Weights of a small masked image model.
Model: encoder patch size [6, 6], decoder layers 3.
Data: trained on Sentinel-2 satellite tiles (TerraMesh), 36250 training examples, 35.0 epochs.
Rows from block 3 of the encoder of a small masked image model, named by matrix and row number. Rows with one number belong to one neuron. Each number is 500 + 25 x the weight over its row's rms, rounded and kept within 0 to 999. All counts start at 0. Numbers have three digits each.
After each neuron's rows are labels from the 100 images, of 14976, where the neuron reaches its largest size: "patch colour" is the nearest of a few named colours to the mean colour under the peak. Only what is clearly more common there than usual is listed. The data: Sentinel-2 satellite tiles (TerraMesh). In brackets: how many of the 100.
# gate: MLP gate (encoder.blocks.3.mlp.gate.weight, 768x192), inputs 0-191
# fc1: MLP up (encoder.blocks.3.mlp.fc1.weight, 768x192), inputs 0-191
# fc2: MLP down (encoder.blocks.3.mlp.fc2.weight, 192x768, transposed), outputs 0-191

gate.12:488450554532456490501480477492483498511496461499484518507488484471506558514478500518507494489517527503525494481501521541486439479526518493529527525490512501461464532492525510528461513472492494551465529534480517537514465514541465499492485517469516487533509470536468519490548471494520495540521488434487508537528538474489494509499498509469499417462523512495519490486535507508497504472499511500446506457538525512523483492543514491496489472475487490507507468506483478487541509495494497530507531507486462490462481541485467460510476545499521516538509466498524486483466495477486489509
fc1.12:518494576487480492461502496498492493508538489501468527491499508499509505505462483487543497505480508517543526508464517490486499470536472537480504475488496528510526523513528498488495501474528519506478458523495546466489471500496519510515496441413565491452497440506449512511521463510488515515486496493524523540477458493520490457471467503532517492497522507506494512471514516527493543496481486544455494481490520481505477495501514495488484513496507483512479483463524482498454514484495530507539496498526502569450490519526524472501523500480473543517492527555501479516514496546511530513
fc2.12:521518515510471490561465502518466516521520482483497530526512520545544478457546508506485433467517479486549485479536477503498479476484478503476495470509506509515511493531504461459469490472485524489479525521521497505493511472520503466488498526520500483485549516514505516508486476510490472552511493520503443550512531491492536544453504470510471490479523509478508446478500456470494516550517490470489515531521532542532499479509508513485500515501538478445526444536517541524500515493501528490471513495482481500482496471513494508532542487519503516487515447496510495549473485492480543507
patch colour: green (42)

gate.672:472461480456532526502500538474517544513504477454512489474540483545503482497490507515539464475472464499498474496559526500490502536470534527551522523500536528517496489487502511505492505495531527514550566454491456525491507520505529518504495515493476513522483463451486525489528487473507490509463487512471501515464486528540507487486456519491461479523499500482513526497482494507518478505457489458494532469505478517471509493503521507512514503461529442473484529491470477520524525491498505475523524452481494518538539509502446530527485492495473502516485506560519477504504508542483462525
fc1.672:443479512431517510518492515508498543525518495469522508487510475497476514452467542531500463496511507494538492472528525499494488511529495484546518488494537531524487510499491485500542515488528516509529532502477525521489457507498536506513509512484499491494473483521537473487514509527521455520541503482549486524509471500516525536491519503480485474518531515486518506492476488529448486513485514484518521488530482504539492535481491483473442536439512496510431515503510471484517558513482483462498493442468531519522475493516481505495496497497482489451483435497478479550514520542483499533
fc2.672:495530559478515530526499535554473539459527511501489541512491443496501470506491541501522477473514515487547483522511504479471507540509515505476509469509504498479491503493494546473501496476532498523514491556498481487549517516507485512530536505457461492464476486510505445487453518473489506485502527521497500468474491457512492469549536519459508457506512488523512471489542498465505523504492495500533498527473525504475507534491483484520563461454489476524512507503528469499459537502483481510512462466477466516480520484513473466487525520490516541541487465492540507508515536511479478500
patch colour: white (54); pink (27)

gate.81:466506521472502488500493516504465518484482530538463512494503475512503523484508505502544530518544489526508512465465486505476438510502527466489482551518514503516477499502509512534499487471509486507538498452490471504476461491465466516480461519497451526501531551504520488537519521469531491499535512488524499517452469522526465505449504510521502487478503483506513506489517478538450491451514510501464500520507503477469496537508474482491503514493499499510475539489537506501502444518560511489543518472524479494493480457503473473532549498529520507513494489507531573474486511474550460542
fc1.81:533496509535474506505530461510482476461453471552536518500472510526491506532485454514526477483526525487484410511486512530501503477507453494511464492511493542486512538534502517519551476498455502533502485499495486530479526509493553497516507485500535468524513483528491487514515521523498462468467509539498503533464458495498505519520465503487506518470466477469486485502493503501518496509512487476518505475521475516545519466532555479527531476488473530515436542456489501499519524487483486526486510451489491498509507545481487483455514519487504475509493499511458459498453509527507489521
fc2.81:496485508512489492481508512503514524494470527514516502497501487504514507526505479523499497475510531474528498485486513493500520500502508518522544496513484486499505500536521473500512510526480478494526493559497487525533500514495551531521485502540522528507522505481520507502459474482413490502512545501443520489512497566512528511516461471536500499440518544475518491486477544537525507472475477503501457487510503514506483495509562539550484491441478535522483486501476487463464528449485507498449481486488472487544470477529528437484524525480473486472513542545498474508518491481528479501
patch colour: pink (27)

gate.274:507472487504564469473504453483466519501494465502527507496465452521511462543493506504537526503503503525493492467483526520428515540506515495478512513510507478519467488482516487485506504480516496514550514507504525484528520530548511467487445472468504496497527476518526504489483575548472484511542506476481492537521525548500458509508483461532491484519481484482547522456515548532484504474508501506492475518520498512487489499480540496459498510535500509525487471496521521515447473440476498524465477482510448531499512524515495507484481513462507465516494484491527491516527511486484537485
fc1.274:503517513515510517483499520541510468473476516481481507498509461464504462475488502505525461487514497487482501472514542509504464524435499503485486506542571463500499497463512498485492475481467493515464542513528499479502508512516534503582534530519493481485532472500552505525467499525469512533499501529505573489476476497535512543459517499485485485482501496508433486489514459500498479514467490483512503466537526479476502505509528513540521523468514510486499450549509489501526495491536511524521476530515517487467504540533529488470495461504466475517494502558498521511532478475506499485
fc2.274:505528516509552474479518506553467493503514505524435506505535488507470532485524482502514483482516496474504490507519526496517535519516491517518507488529481523558495467458484483473508483500495493488483522495479505534517490505466469523505510514510521499505521445495530519505486450445498492506514521506487530467505488476518478536498484492489503472474562506519535497541492506499501480516542454508456516504503481442521500532512503491479484541501482441507496472534527481475492490483512547536465453500494505505500520535436490486503443462515465539495441527517495446543505501517496510515
patch colour: black (48)

gate.104:497530489500510498506505504543559509476551474520490511508500466471506499483548497517493533527475478537463514454492518479505482525527458532487521477472511515506480485522483481520500474523552520530532466554522489496536495471534497512511495428551508529474499471497534476517514511556543477519525489502512491494498495479462438529513504453472518516480459515526506481520453476487495511495529510493511511483522495484462507522467516538488464530502465476515466555482454511482510479482491468482478506535525508447482492516505461500492536473500498520519504490498535492525472503488486519514
fc1.104:475555513465535497501495455521513532510515477498517483489473482465529518456531523526496508521483471481500497489470500449484479492508477538474517495437512513520489450531521470505497493520542524519499489544521531498537467465499503522492531453501527528488481456484519491530508501549522484533509484493476491501524495492509473508496479474459554482430490514525518504529485502487568492506502498493525504494477499462468541506466538542494493503523480497516490526483466451512505509559508455518476491545505521450489506526476492485515515480525478491465508515490531518532462507477494504497
fc2.104:465481504520505478474508481471504525519504531489503475484499529521478484463497510480545501508494507487505519488491502505504538505517526496501439506488529524503531492471461476455496454490485482496522480510483551474477526454494506461560501483509512489512476486516469524512503526498548479513541456474550507529489490485533513500500488491515469432510523476480503513467452506510517501496490526466517536495454485498429491500512542481504512476544550503527519530524503469526504554502508496491557514499470516524524500492530533505515488487544497546514472456494467465450505487530526488508
patch colour: grey (74)

gate.291:512523495480529522494535483502504536454501525525514516523496532493488494478442487496530527550507530563513489480500491472510517494474497508505528501530517460515469463489520486480487518531499473488539459505473496540480510506513510493455511458492496504499437542531562480505509509479482458526523535506490514502512515495476512505446461551541488508556479489486492554523490466473498484535473483467496511521499490494520486444525457476477527515492511510524482491555509502516483450473495508496515517482479508452494499501481522526528496463509520473541476483475500480501527487506477450512
fc1.291:450510494496513496529472497467497474538510458536511494518508528507533454501493489514523537509475527465518528481496442457471522455485467537503493502519486442523510513531481515523500477444475550482511492518527527528507493511529473514439507486488522528511505557527512479480499490502520487504515517504466543471480489458492479499497466477499514504515474502478544575530525443515470501545475500492497506515476510512521471483487507482462508499527505492548508492473511485540502534501491507483476549456481535532506512490472499505467537513501514525497521485473479522476502483539517491532
fc2.291:513474496528476516516507511489484488513497477478524486488465507439479487521529522546498488487477447497493466481503516511479549506518499486496535488462487509509488508472514497487439456491507500522516512475519524492486497538498501537542476509498467462581504493513495496498491524488520516496491459486462501491498506509508520532510536470497493511503486485550448515499451510519480464499498452566499509481521493544541509504407497490521498480493483515491501539490506463496541495508536504480529504563534480485503502452511486519492503482465531531517497504453529506515484518453518485484
patch colour: grey (59)

gate.395:491472515519497518466514477492476489505524490521513492491449507518516501495520485480504514505495467481482472493503558481478500474525504482502509510476493553523494509499556488517492496470503541508505469521512480499522531448508492485474520473501475547517528496507468534446510520497475488470507518546497517458493544479492482502494526492527476494529565509483515501479480479543542431490510527530517521498474509500529493494481526503489495521509517495511483473531506458473493508481542491481472505541579415511518484486473480496524486533521500502485491524487516532471546459459477530453
fc1.395:512481490497530552491463517509509497436531495491500491536533491491456492491456534509488501495516483522455502466497517507538470514540495503531474434498492533525445534522488518488561448506478521472538488449521482530498495477499510510507530480496477548513493472524484543510511457474480476515484486508475519511522504459497469449512528522507510515504519511468478546461500522514493489526473542515515506520510497447505493502497527539480509483481498482526508475521462468497485470482503548497492502557518477527515484478488505500512506522516469505472492509504497576494506485462515490532
fc2.395:462519528497481527520545490490474508506474523503476455472494511501488478506535444510493510510551572518500490494540480514509478472543486519548527513544481464503484491503472495496479484538491497495476491471500510487524467541500508528500511505466481486492512499506482548545530484455505530462467477487476491464528518462476521457472522500519504531511482501495504495519488521500503504515518507473503512499497523543505506545493521486481506488485488543513496502495478560495557471501504503593470506503439489475502504518471537483489499432528512500465516490478518499521528509547519506513
patch colour: brown (66)

gate.147:465502448458495522506541530491558474506491478501496510524482492494474510482488534496487497494494520506518532533483514503489482489548506487483468465569473515466500483499517480504489467482484505490506499532504478534497442505567475485499489489493468481501471507529504494514508476479477478466553512523526521486502498549530487509567487524497480501461518492513548485458461474533516493514471493486539501520496488561561507481512506494506535504532512472488473464499510505445514468527500475480511500510515494471448479541486481531502456479486506501500504492509500510489490508469503562448
fc1.147:503519519452485520481469499512519462452508498519510492506478540491540507522526493519519489477529499509437498527471516472468539479492459485478508493501534472516561518475503515507463513471533511447536494513538489510507504491439472544476498418536495502498497477465481469476503463501496487502520482509473530511513474457505508517486513499501485523501484487499517496545564511529494512504520492497486457457488510447484464513483483515481504488520488552506485484503543530546540502491565482482511489505468529498529533483516504506504495476522510492522474505508493466526489515478546484521
fc2.147:533538519522493518497543482529513472482539550503500493517498507507477510515502536537498513506485527514491526490487510523506515456494520512468512514498483488507486494483518522512493518471503523481544515479491502458507496489538497515479533456479491479535437510483501489463521484499525492498538528518500513515527484487496485517543516523520519570492490476495500487449454486543506482535507496515527506521500522497481519462485510474517497492514540511516468436497554464509519470504490428467489504511493506477467512435521522544512484477491440419529479515509493467476516482468518481530
patch colour: white (33)

gate.537:543507527520525476530459473520460557524447481484455511509458513508484497518522534467471470470540495490488502488507499505514510451474500495486506503494494472540555502500508500512516509480491533493470550485499532485514500451556489466469454508539496443498484518537493545517502472470527509515504531512459501525498459488529500483478478494493536485473467499479529517483542503499525484525486518493444496510495521565522522509500532479525495493531458485523513515518494512531498450455519491476523527466495513477484506454531467479497497496498479522516460497525478497505504536522503523494
fc1.537:493501524478519504494534500462486515507500477463492529527496491503498540492471485462493511475490500493473477513503479478507460463553485532490554501497491506507515448502522551489515497526514573481500498462511525505521422481523526477472490491481519478513461450497445520513478537514515488548514497498508489533496501502514488506535435473503530429519504518471476499526473538543473505518486476527498490493522463519494526502483521512495528490512487510509485530495474501498519486494507478458492487505500517566527479542512482517465483499495511515492545551503505505481481530505467441478
fc2.537:486516471500508508505533494487494461536465495455481487483502512502528508503555500521499506483475463487510478499511504505523505500496488559509472524519492487546473498482528465490494503473479530530528495488503510493486507528523493467481500484472517489491471500509499562512557501481546531529545476501509470487501508443486493514521490521503495475528527505463451500477482508506450496485486488510525480486493554503479511500503492530523533520495506508489530493487499499450504477545539506479459495487509474525502545528479475565483480451535488541503522433439480458476491553473478500548
patch colour: black (76)

gate.555:510482500492498536510515495490487473527506491497526545491495502502507493534558519540487509480473480515503485495502449545532475502516527537535504527502510468500529492496525483520516515489476485501498550473515520490501528511521495476538474504465461458550560498478545480476498511510436451490478507516503483470525522524477497508467518464508470505514534547532451502444550488458488470467527472501503520499449471501470481533539499482485514500437496490505522495525543511509494499483489488466506491495476483499473495486468520458499492497497519506553501502466544511494470475539535491498
fc1.555:508491496484499461465485500496489508522492505499532484499500495474501496519475494482527532527518512471539479542449497527497472525481496522527546484494494541491467534495506478531506471462496546502499540446470520513528522517494492522502501500464501531494505533486526471489517520476475536484495542477485515519547495516485474479499500461499448521460506525540476525507470477522536507505494445526488524502506515530465491500525455481494553541493507476482553514487505481486506488521524472474494487485543482504454517564494454519473451488549544508520478541483493509494532488519524505445
fc2.555:503538459512516516536476511486497492548517471511510494515512476494472450542442483509497470530491510492517499523507427491496501512506488516471513499513486506479498453480543483507467493468479537497489443505505517476523466509492449500506530477480495490505546511554514437480494527517467519527502492528530538520496499435477542519528507516467479519484543519519509496479474491509528518550530485491488500478492505513485499494528487485536505523476516527477480564534495542471484533485497510516517446533480481481498499521518526502473469485529521511484541513490519501487482538470540519529
patch colour: pink (39)

gate.287:468484522438519474530449523476495509516493490496466520523472522516457488423503469499547520504513516529533498477521489535489491516501485522546495462518536567522513556470514473498556521525467439531533482504499493541526515482537519509519501518498486476476506462504497518537517499489539502521526474525493475483486495480500478520478470446504531488472469524510499524500514501468461546504481453485518492495515499527478492490477529486506504511525506522485472540489494502469492479478517473478523487522465480499538546452486492517487527461511519478474479514536488509518509491495496475504
fc1.287:478496511446535507502443532501504466498515491479496495517478493522500472445518440469529500493483511496513468528501467521506489483510463478524464474546511503495559523471508455463537499514486481488512502490471469559492530477524508485501529523506556487532472446528533510523510452507529514512481510484488515492428484502506471535483479504486537469511473515495469521515505506477501538548500482492514529493530486507477479492485488494501526518504471509554517467497530474468532456477505511502470473513461534481547484524507501524479482516503494488513482537491536517530501499549519515489
fc2.287:482551466527481508482471502494461507468518492493474543493474463498502508501486459528542491482495526508553492473490472512534505521517525517487472502496513489475497504504477486511465531457523508516466498506519524482483466446468501482504519513552495496478477472488520478449522506483451507492480512478500472488525500468494498543531535535457501514546486515476491498475520562495528482507483511486487504480520478500460485572519507482475457478517464542547526493536544531512505470499527522494468471481529527505491519542508498485493505534501539498537533516457508522501484473518546461491
patch colour: white (87)

gate.532:512475461498566448447522497497548474499507562522480483495475478480485540454507500501510525542494481462488481476475537453528499512493477496480531508510495509534465504502486504524492516464516489524481456521507519543500497513495512493546488498461509493519512504513448498495496479521482530454487496467488462526502488521518498519550479549464506492556511508494512433481501529492509506497528497516483485473525468487498479483483507535505494528476531512536526482483486538502506467470450470476481535492528498515487522532467494478512510464476528517507482543533509487541530498502477536534
fc1.532:455508538492473527507485499476479484522501535479498531473456507453492502507472519520515485493499487469527526507473544531503476517459521485490522483519514537445460569491509500470527498517454489487495476499511513513499513494525531512505552449488485518517454504512493469516479498511548445447540540504546553502509505475492488487476520466479498520520494496543504535469483511513467458486526521511471505493474514476474520468508471482512486517534443484498509503536526518522502523479524548491507518447506451510523498474514496521522523531520527525493505482525452516507500505475520505487
fc2.532:483495515503537487507463461507443536488468491520511547528492497492507535484489503502511495514534529469531507523486506507513486462505545472506502479535526529476468515484488522501507499493487493525460474474516505525473546481516461500506495518513541531515477498506486488555487465481538490499472464491463457540463484492478467511495467496447512524514493473480500515568496522500532491516558508463523485486568534477494484520480506477491497444528514517503512500495484461464511503477492505531529552539480470530506532480481482482529486456507521476510460505494501476467489505479522543541
patch colour: green (34)

gate.213:497530507500503464528477513502516512466467485544479539521509505469483501519525517534535521492463498457488524533500546492507475509552517494470559505504501481476487511512507505546517520474471511530514477539509463490495492513511463491487494483505504517452509503483483437489506509484480525455467528503493509524519546524435457482515456496521472491510460455527506487512480538504464546469509491521477506530478459528513541516483532506515519468486459521498481500459491510463501487492506474539517500457519500519517524478525475528474519505510505502526509524500520559502520468486439466499
fc1.213:494476504497488493512494517519444502508485491525472519473521487475526488537479479500494505484542511500517505449515510521486493503495444493518533482488450482506496516505497495514484475516507489510451526473524526520535480525513497491528525493501522524506491512497507476501466519518507474518526476547491534469471469493554552478479496548491519518503560543461427496512525489505510486504492472533538491471487492532540526519523459518491486546475508525481510458513500486480533508538476511513473475511477517428486487466463484455457513525444530541464517471498532478508499521507515511495
fc2.213:525517499535506492493525517497523494502526482513556496530491501482500524514475486515530494471478505486486532499484490500512498479500500493509522485486567480495504494543489490511525487466485512469560503523513444509476486478496471529474479517556504494442467517528475493494556484502485483484500470503519519515517497503453488516517504496525512477463551459513501558506537493470471466469446505495460498502465455484510494539465469493524510505489516433546544497482523494475469492522456439465486505491552522504501470500491502550526516535512505511468486535514504531500498533498514488520
patch colour: brown (66)

gate.246:529429515512502503530526477530499507513492503499499484485493514509493532466495520532485512524524526463489519524497535541487494492517510487474524505488464470476466475514474484490502433523498501462517525488496460573485440526480507465522444472503522509499519538466516505492502511502498483504515491483506492513524506533474485519512447523549498517455476523449530489453517500506560498505452496508518494449515491536523473483527511508512471503515578506506503480516519500511500494521513532450460496467520492488499512505482480523489469464510465519493529473512548502488525476522483479513
fc1.246:541495530477506474495499497542490518515518542490482453475531477481520511532522511518509541482518494483459474467515494534501449531502474482478460485522482488488454498493482482511492482540506505476510450550485519486491530503478457465514553496519465470476490508479505516482489496497530526510496515521527523530468492493489515480507441498500529500548486486499468474505554520553498458517523493516493500491486495499471463513505504522513510520513529514532509516503474489514511519574504502470431480505500499493496468528458503474505550491543493498518477471532491517462505476548473459451
fc2.246:532492553518549487497478497491470503470504495489475509495548450472520498553480510450532528470487512512481526526503454544495474519479479535514492539491513516443509500473509463443515509491510482522537522515440495471477525510509526466501496489525496506481476511452464543510515540532517493520468484484521502531516488469494514491486531513514469550515496480532509516491566500517511500523502522492527484558441501497496515539520514539524490468476529468507502506520499480490509511480478453505468481504519538467478506532458498466507500492523517500497484512474504493451488532474511497509
patch colour: green (31)

gate.163:503500479512464490496504491485506485503507497529492481495466502469506476528478447470532467519517507543524512500471471494463510462500512533535517530525452516462489536517527519523450494455502521493493506488491544471523462495532496477462476515527503495539483501498514481481549493470445526480482514498510440483538529474492503472550442464493504481501479483491519503538481500536527516439514476551460512542460503510538524460532491527475534514526473534522513509490492496478534489514522488514518505495498511505472515495507517459498519497490494506546493483490539502526486499569528496492
fc1.163:530486497548531506488506462542486494475531468534553486495484510501504498511520491526517478523507477473500530459500541492518539513500519477548454507511525459541500420569536497501489476486467487469457536530519480543532496520530483525468497489473509491446484522499509521486476466518508472511488510532492495506473497506502491522534528503503498558552470507459472508521519509533521500536489480477502508536490531531466525493480507457502496451483515482526487511491474491511535512508511490516473479490492527521487490500453543474490483466497510537460484521492489469474494481477522516519
fc2.163:489483522520476492495499473507525451496515494522489451538466531465484472512513474521518533473495491500463520533465486515520483532541481541507470504521475479509555508562486506480468486497510500474504517537555482489538507503524490496491502535493443541497507519486507497481483513498487435477495518562474503559511508474476475445555504471445466488514488489480521486484550496514506466520487476501483518532488512528481519473490491519494507501528519456480486515461541486491526547520490520476472490482510515519533518518499474524529500475499495490492527536524477501453519484482510465477
patch colour: black (45)

gate.349:457500520507537524485511510526497563462458498533504526476537481513496533505497460503511500502502473473472516502466505504461497522510478521511524510507494527519508514536489491524476503520497541498469519449533455489500445548564452499525503503485489549508456490497489503486522516484496515474505507481494534492476500530530518452529466490567511468518506531477499484492521524517492453503513490477498488483442517487492520473536513495485478555506480502501502512460449494511487501506485523480484484499491493486459488466556471509477532491491513503468530515538492461522507479497545550463
fc1.349:522525528461495504493488496502551483520474535435473484506514493505485468484456539511521507521494513514520498471507502527510549525467483451487509508507463483497515499499502510481471537501532467533524513534510480504498496470486552471501510506511501517481474466514503526495495512558518433503495516517458517495460509508450454510500501500471438540506490493542512495518520492516501529457455529510514491503518517544458508490507487523502516493546499496489525518485532528480533460486500451534496514504527522466508496516531529477514506522489439488503518493471527496511449435470505473478
fc2.349:535505504518482543558459459527515514478519502485452455507465511493487522528468507463457531511499477472543507527502489510531480520495485505443540494504510506482458464452497497477438533468519513508516515457442547489547501518514453552478487497453496498512519466512462463531501509497524506511505502483506504469521526479491514540493476496498484513519475534508500505485521484484518507497483468478491466523503525483494511482526491471463468518511494480447500494500500478504519488532519533527447523496492464508466493493481532539535522470491496493508505478491535536534502521532501525533
patch colour: black (67)

gate.270:505482493457529471523456519490523510497509493474517420546492502441502478512493477520523531507493514506462503530482522550502509490488486482549495480515482516527488522526471524530494476455482501483483496521552519489452543496501483494541487499479473518480486522502519504520454515497491507504560459521534533492497551488519482462513529509481502466476529458506529501492509528467527498515514477546510516538550512522495472444518494521448483487519559509465467448511493526563509520471480475467498509495479497489522508490476499503491482474506515530494474491499493510491530512499491481505
fc1.270:490511470519474517489465475469491554489521474487456454532575499507461488538551525494485490466520486478489514444515477513470515494468514519537464529470483500500434482516502514465519542512504464488503477472533478494486498476470506509485475512529489516489526507516512479495502515501499540481501483495482498522484531506513514464500543493477532521443547466474502503475500498473480525500545493543495499506534502486508486502493468576454475473527541500516489475500515509527481518539537509468458528485516495507513498477491523543511497514521480519459504489499503506493481553507493527539
fc2.270:543471488478457514519576522503466483499512491510536501506483497495511452487543500530551544484530484482529507478478527487517522517477517480456519534495492532494501479527539478522478508481478508523529504452489484477474485532505554494534511529492500510475466524512517528518513485465542512456484504496501503470430508509524503440507514477472476460522489475524519488525529530489539502538520498556488519478563507510542472459502537489488515487504486518521477480484501465470488477455494523476518486503509484510483503497511490540511489507487492508463497463468506484495538503485529474538
patch colour: white (51); pink (29)

gate.438:489483500479502514524511503513479501504506492503502507498454484452483492513476516539497473458506483509505502521468525522536560486474483519465470492510465544530509525537552480505461479486531513493507543532519528533492474450508481506517516498475472489450515506437514493510506483548499471468495508498502449514462494489493495522542543473453495531515498521518518483503525510518504517484547549511505544495469473507474448477461489487520486552497482471552504511526543540510495522552490500496535469474516479483480449530528471482511490484467491529495523473486466490497520504486516511506
fc1.438:512498477501461469538506498460521556516499523479562505509473478515522504491506493491525523487490473519519498503514510541479472498521479507494464458481527462492472528504514496519525528512455495474511525477524543554503503540459513478476498499477493512509489531482488529483539499517473492454536503510518447444515498502500501504492512561491511490527495485517454470465501473524480497481503494509492552495528506544495448487496530497507474486471471510498503552451545534503505482481469486497528486515494548502499528504497436482506523524531558494495520473485498485483484532467535448496
fc2.438:537491519479491506542501463487530503498517518505515525495522527523506414507485495466484503486501447501503485463532458495458528496469539458455503493456494504491494538489517498547498495516485505500499488483504514506533510495511525489544462523514521517507502480502535474481512462472483506478522511520510514510521520532491450482495484502491458486495505472495563504457435481488501485485493539487475513532549505501514522517508496494535530531491507497467467486488523446524547532468459483533456492498539499503438526516485509492526504469486493462526536525445510485494487471491521513478
patch colour: grey (55)

gate.476:546510490486510433497486567533494439511443492538507505467476472499540541475505510454507518499496525487509498505529536475472491482497535479478497541531470467497490508501524517504450483479478544499521482504481486518477443511458463518501476555530532466512475510510484471524504507486476445499514487472561504468480491508472512525484497494511479450511506497502514488559500525494525516527466491489469541527505470514530526528535523520502481516491481486496496491511510503471510506513485504537508504506488463476482532463469488487454472495510528486485516531464515461494504508527520516526
fc1.476:535489504472457478494482546527508493504496514498498516487510514454472541543517470460494472475508477550485485453499505492462523492543536505496469487533490495531473492509505524518519492490497494490557487476512506438522471523480483513486507487512502476472507542500503527506496466485480515496513473481482537506497472522547496480492494494531454471500507532501511515495520508507511464479571521511538517551490538578494527511497457453463426501495514496456490467481521525534488530482535499496508452509490468478490535487494507485512495534506513467517505523507467503491509472545498487491
fc2.476:555453512454512528481487521518530456530511508508510475450478530476525453487478499501533506515460515493536513504473515465526485509514504509494536484509527478483533496525472471492476488510484494502484529477478516516482478458531500455515467501473530533468549496462509547489548534490498523543482478510518475493507504519540513512496518494467472495471477482510537427497489489504476503523473459524473493518534481512513521484519480478504527512516502514441503520516468500491504514543501479505509506517511481529472421488498529481492488477531515480512518464555465501486548539484498491511
patch colour: green (27)

gate.578:535497530494491498487470480519532481504509478468470482474502558491483469496470523509522481480484517494453502492467526564500487526469500487484545544440508489498469486505461514554501539491489493439480541507547521502475488526517483488468486519453535529491499515514532490511518509473493500493488481479499468540466513499479492528494457518509498533526499506525460494513498485470475531507512540515512475541558492531511464504449522496498525491506491501516499477497489566455536466469509502483487470528473479530520469508504503470539532525517528503491514502500547474488519532471473482494
fc1.578:447480490522535536501499516462482507528518513522508510522531487536495507531532495465480502484542552459522501461495467459515496499476503522523491447528502523473476480539505455484530510525490545548465452559522448521522471527499495477496498484548498523501511470504531498500479500486512467503493491483510553463504524519492477497486523547508491521471533489456505527466505490503520485491500478499486551480453489531468493516528491485471508461515481493494489481532510487498484541538495512501484538523462478493471534507502456481490515508489511488506514488514464522561476474507520553501
fc2.578:498437562482519501549457497490485497540480504487486519483514469496523474533492486501492513495511473518491532507491512466517509463528548572560513471498549505481498459510505509489473551467492514517541501502509473549499507497491526503501477480457519461489497506521511523534535469504537535500515476498525504497523483481511510494465495502500525511458488483457527532508516518511472519522488490530488493484491483543474533467514501505471478485472497471474544511454443449526489535449514495487475502469495461488468492555493492491465492505510482495498495489536475515490505505487509481444
patch colour: green (28)

gate.247:518483503495466517533482489517485502482545492450489467499514506523548498523497482514467530497507509485545451525466476527512498515512500498523528486444513517514487464461534488491461501546527486517553473506454475502466508472540529495520541510480497521481510465495502493477508531540493488513519535511510482476556519504486518532508488484520523493476472503493510460516516527465507496485452539494511446504552471560480485494499514522493485534493468480501522469500496471461496475486475527500477471524457486551470539485547494519480500523522448483481521487464513507490506477453525484494
fc1.247:486491498467529511498508514529516524522482491542493496492527490498498535493513536439503516464443494525469502486529525494512487471545514513491423492466501511500520509540514480496507511454496514431495505505513503526501495521485488483496483504471491489493487528479504491492431498486471494548442483540516504508488492501489555513516494577503477546498513503470508510432500497520486524527557519514506557506495492505519510503521523499514492469511535513514470548465483499467467517457533460480514485503510491516471499528485498491507511489468514481499430528529486506493460499503489474492
fc2.247:541514500452518490516510518495480516517485498526506460529514518496503546446505493531463535544472514523490484491508492472494497517486494497538483507496514493503481547519495488444503502493526482469507482490494503506483524495497462464482498509496496488517471587459517522475469544496466540480458511477539515538517475493525495526488483543482467529490541475529513473475492462538467457510480536470553507503476452522503549477471540511467529493518503492503470486530468476531547526467483464529527495484507510521490528516506531526514507501504504481522494537471504450517504488484509486526
patch colour: white (60)

gate.433:502500499460492511523483525494517482529461515507485491483514522490515516482480452482506525523496462453474464478476543505527522529495532474498500496523537534485474488462536470481513475489514531459525535505501496502484513494502512508514471557482488492516527519518501493557485515498535503506499503500527518480458510484551483474519538486477491476493448514488488463458512495473512522514459514526469507473456561496467472484496504461468487479524524563522515487492481529502492469488532485494493491552483484493555492452566528485512512502501498526498514510499510533515557491508552492548
fc1.433:491523467536492541526483449478493529505482541505495478519534504515454449509518489505519465516514512548446522485496509474540509494458500492514447516468514497524504501496473508476526505458485490512505480486524502529544512517503528506501477512524488554463526487495550507445494501451457528469520492473500494504541544483512502499509519517521464525499504456483499456469504478474494444505531496514497469507513497519527482544523487503482495481509511489517570475510483480514530528562529465519474496484528474499470536524450490497523493492501526503479500523512513488439505488487478516497
fc2.433:507490537486528506495537493482513505527527540488541481494502492493510486496523524510491532482520448492511503521454495503473515477511498558514486462535490511536539508509533489519503506476452479531502492513499490476470501492455485520494484468533538473493450493504508489488479500531502536446519483513494477496501510474525519470492495493493508519517467492580484489543513475523504498517503491483522532499557448539488468512444509464461506426508500535527533507510477506519486471507462520494483497529515465472515489507496491495479440466514517519473522506484470480472460449472505480544
patch colour: white (35); pink (30)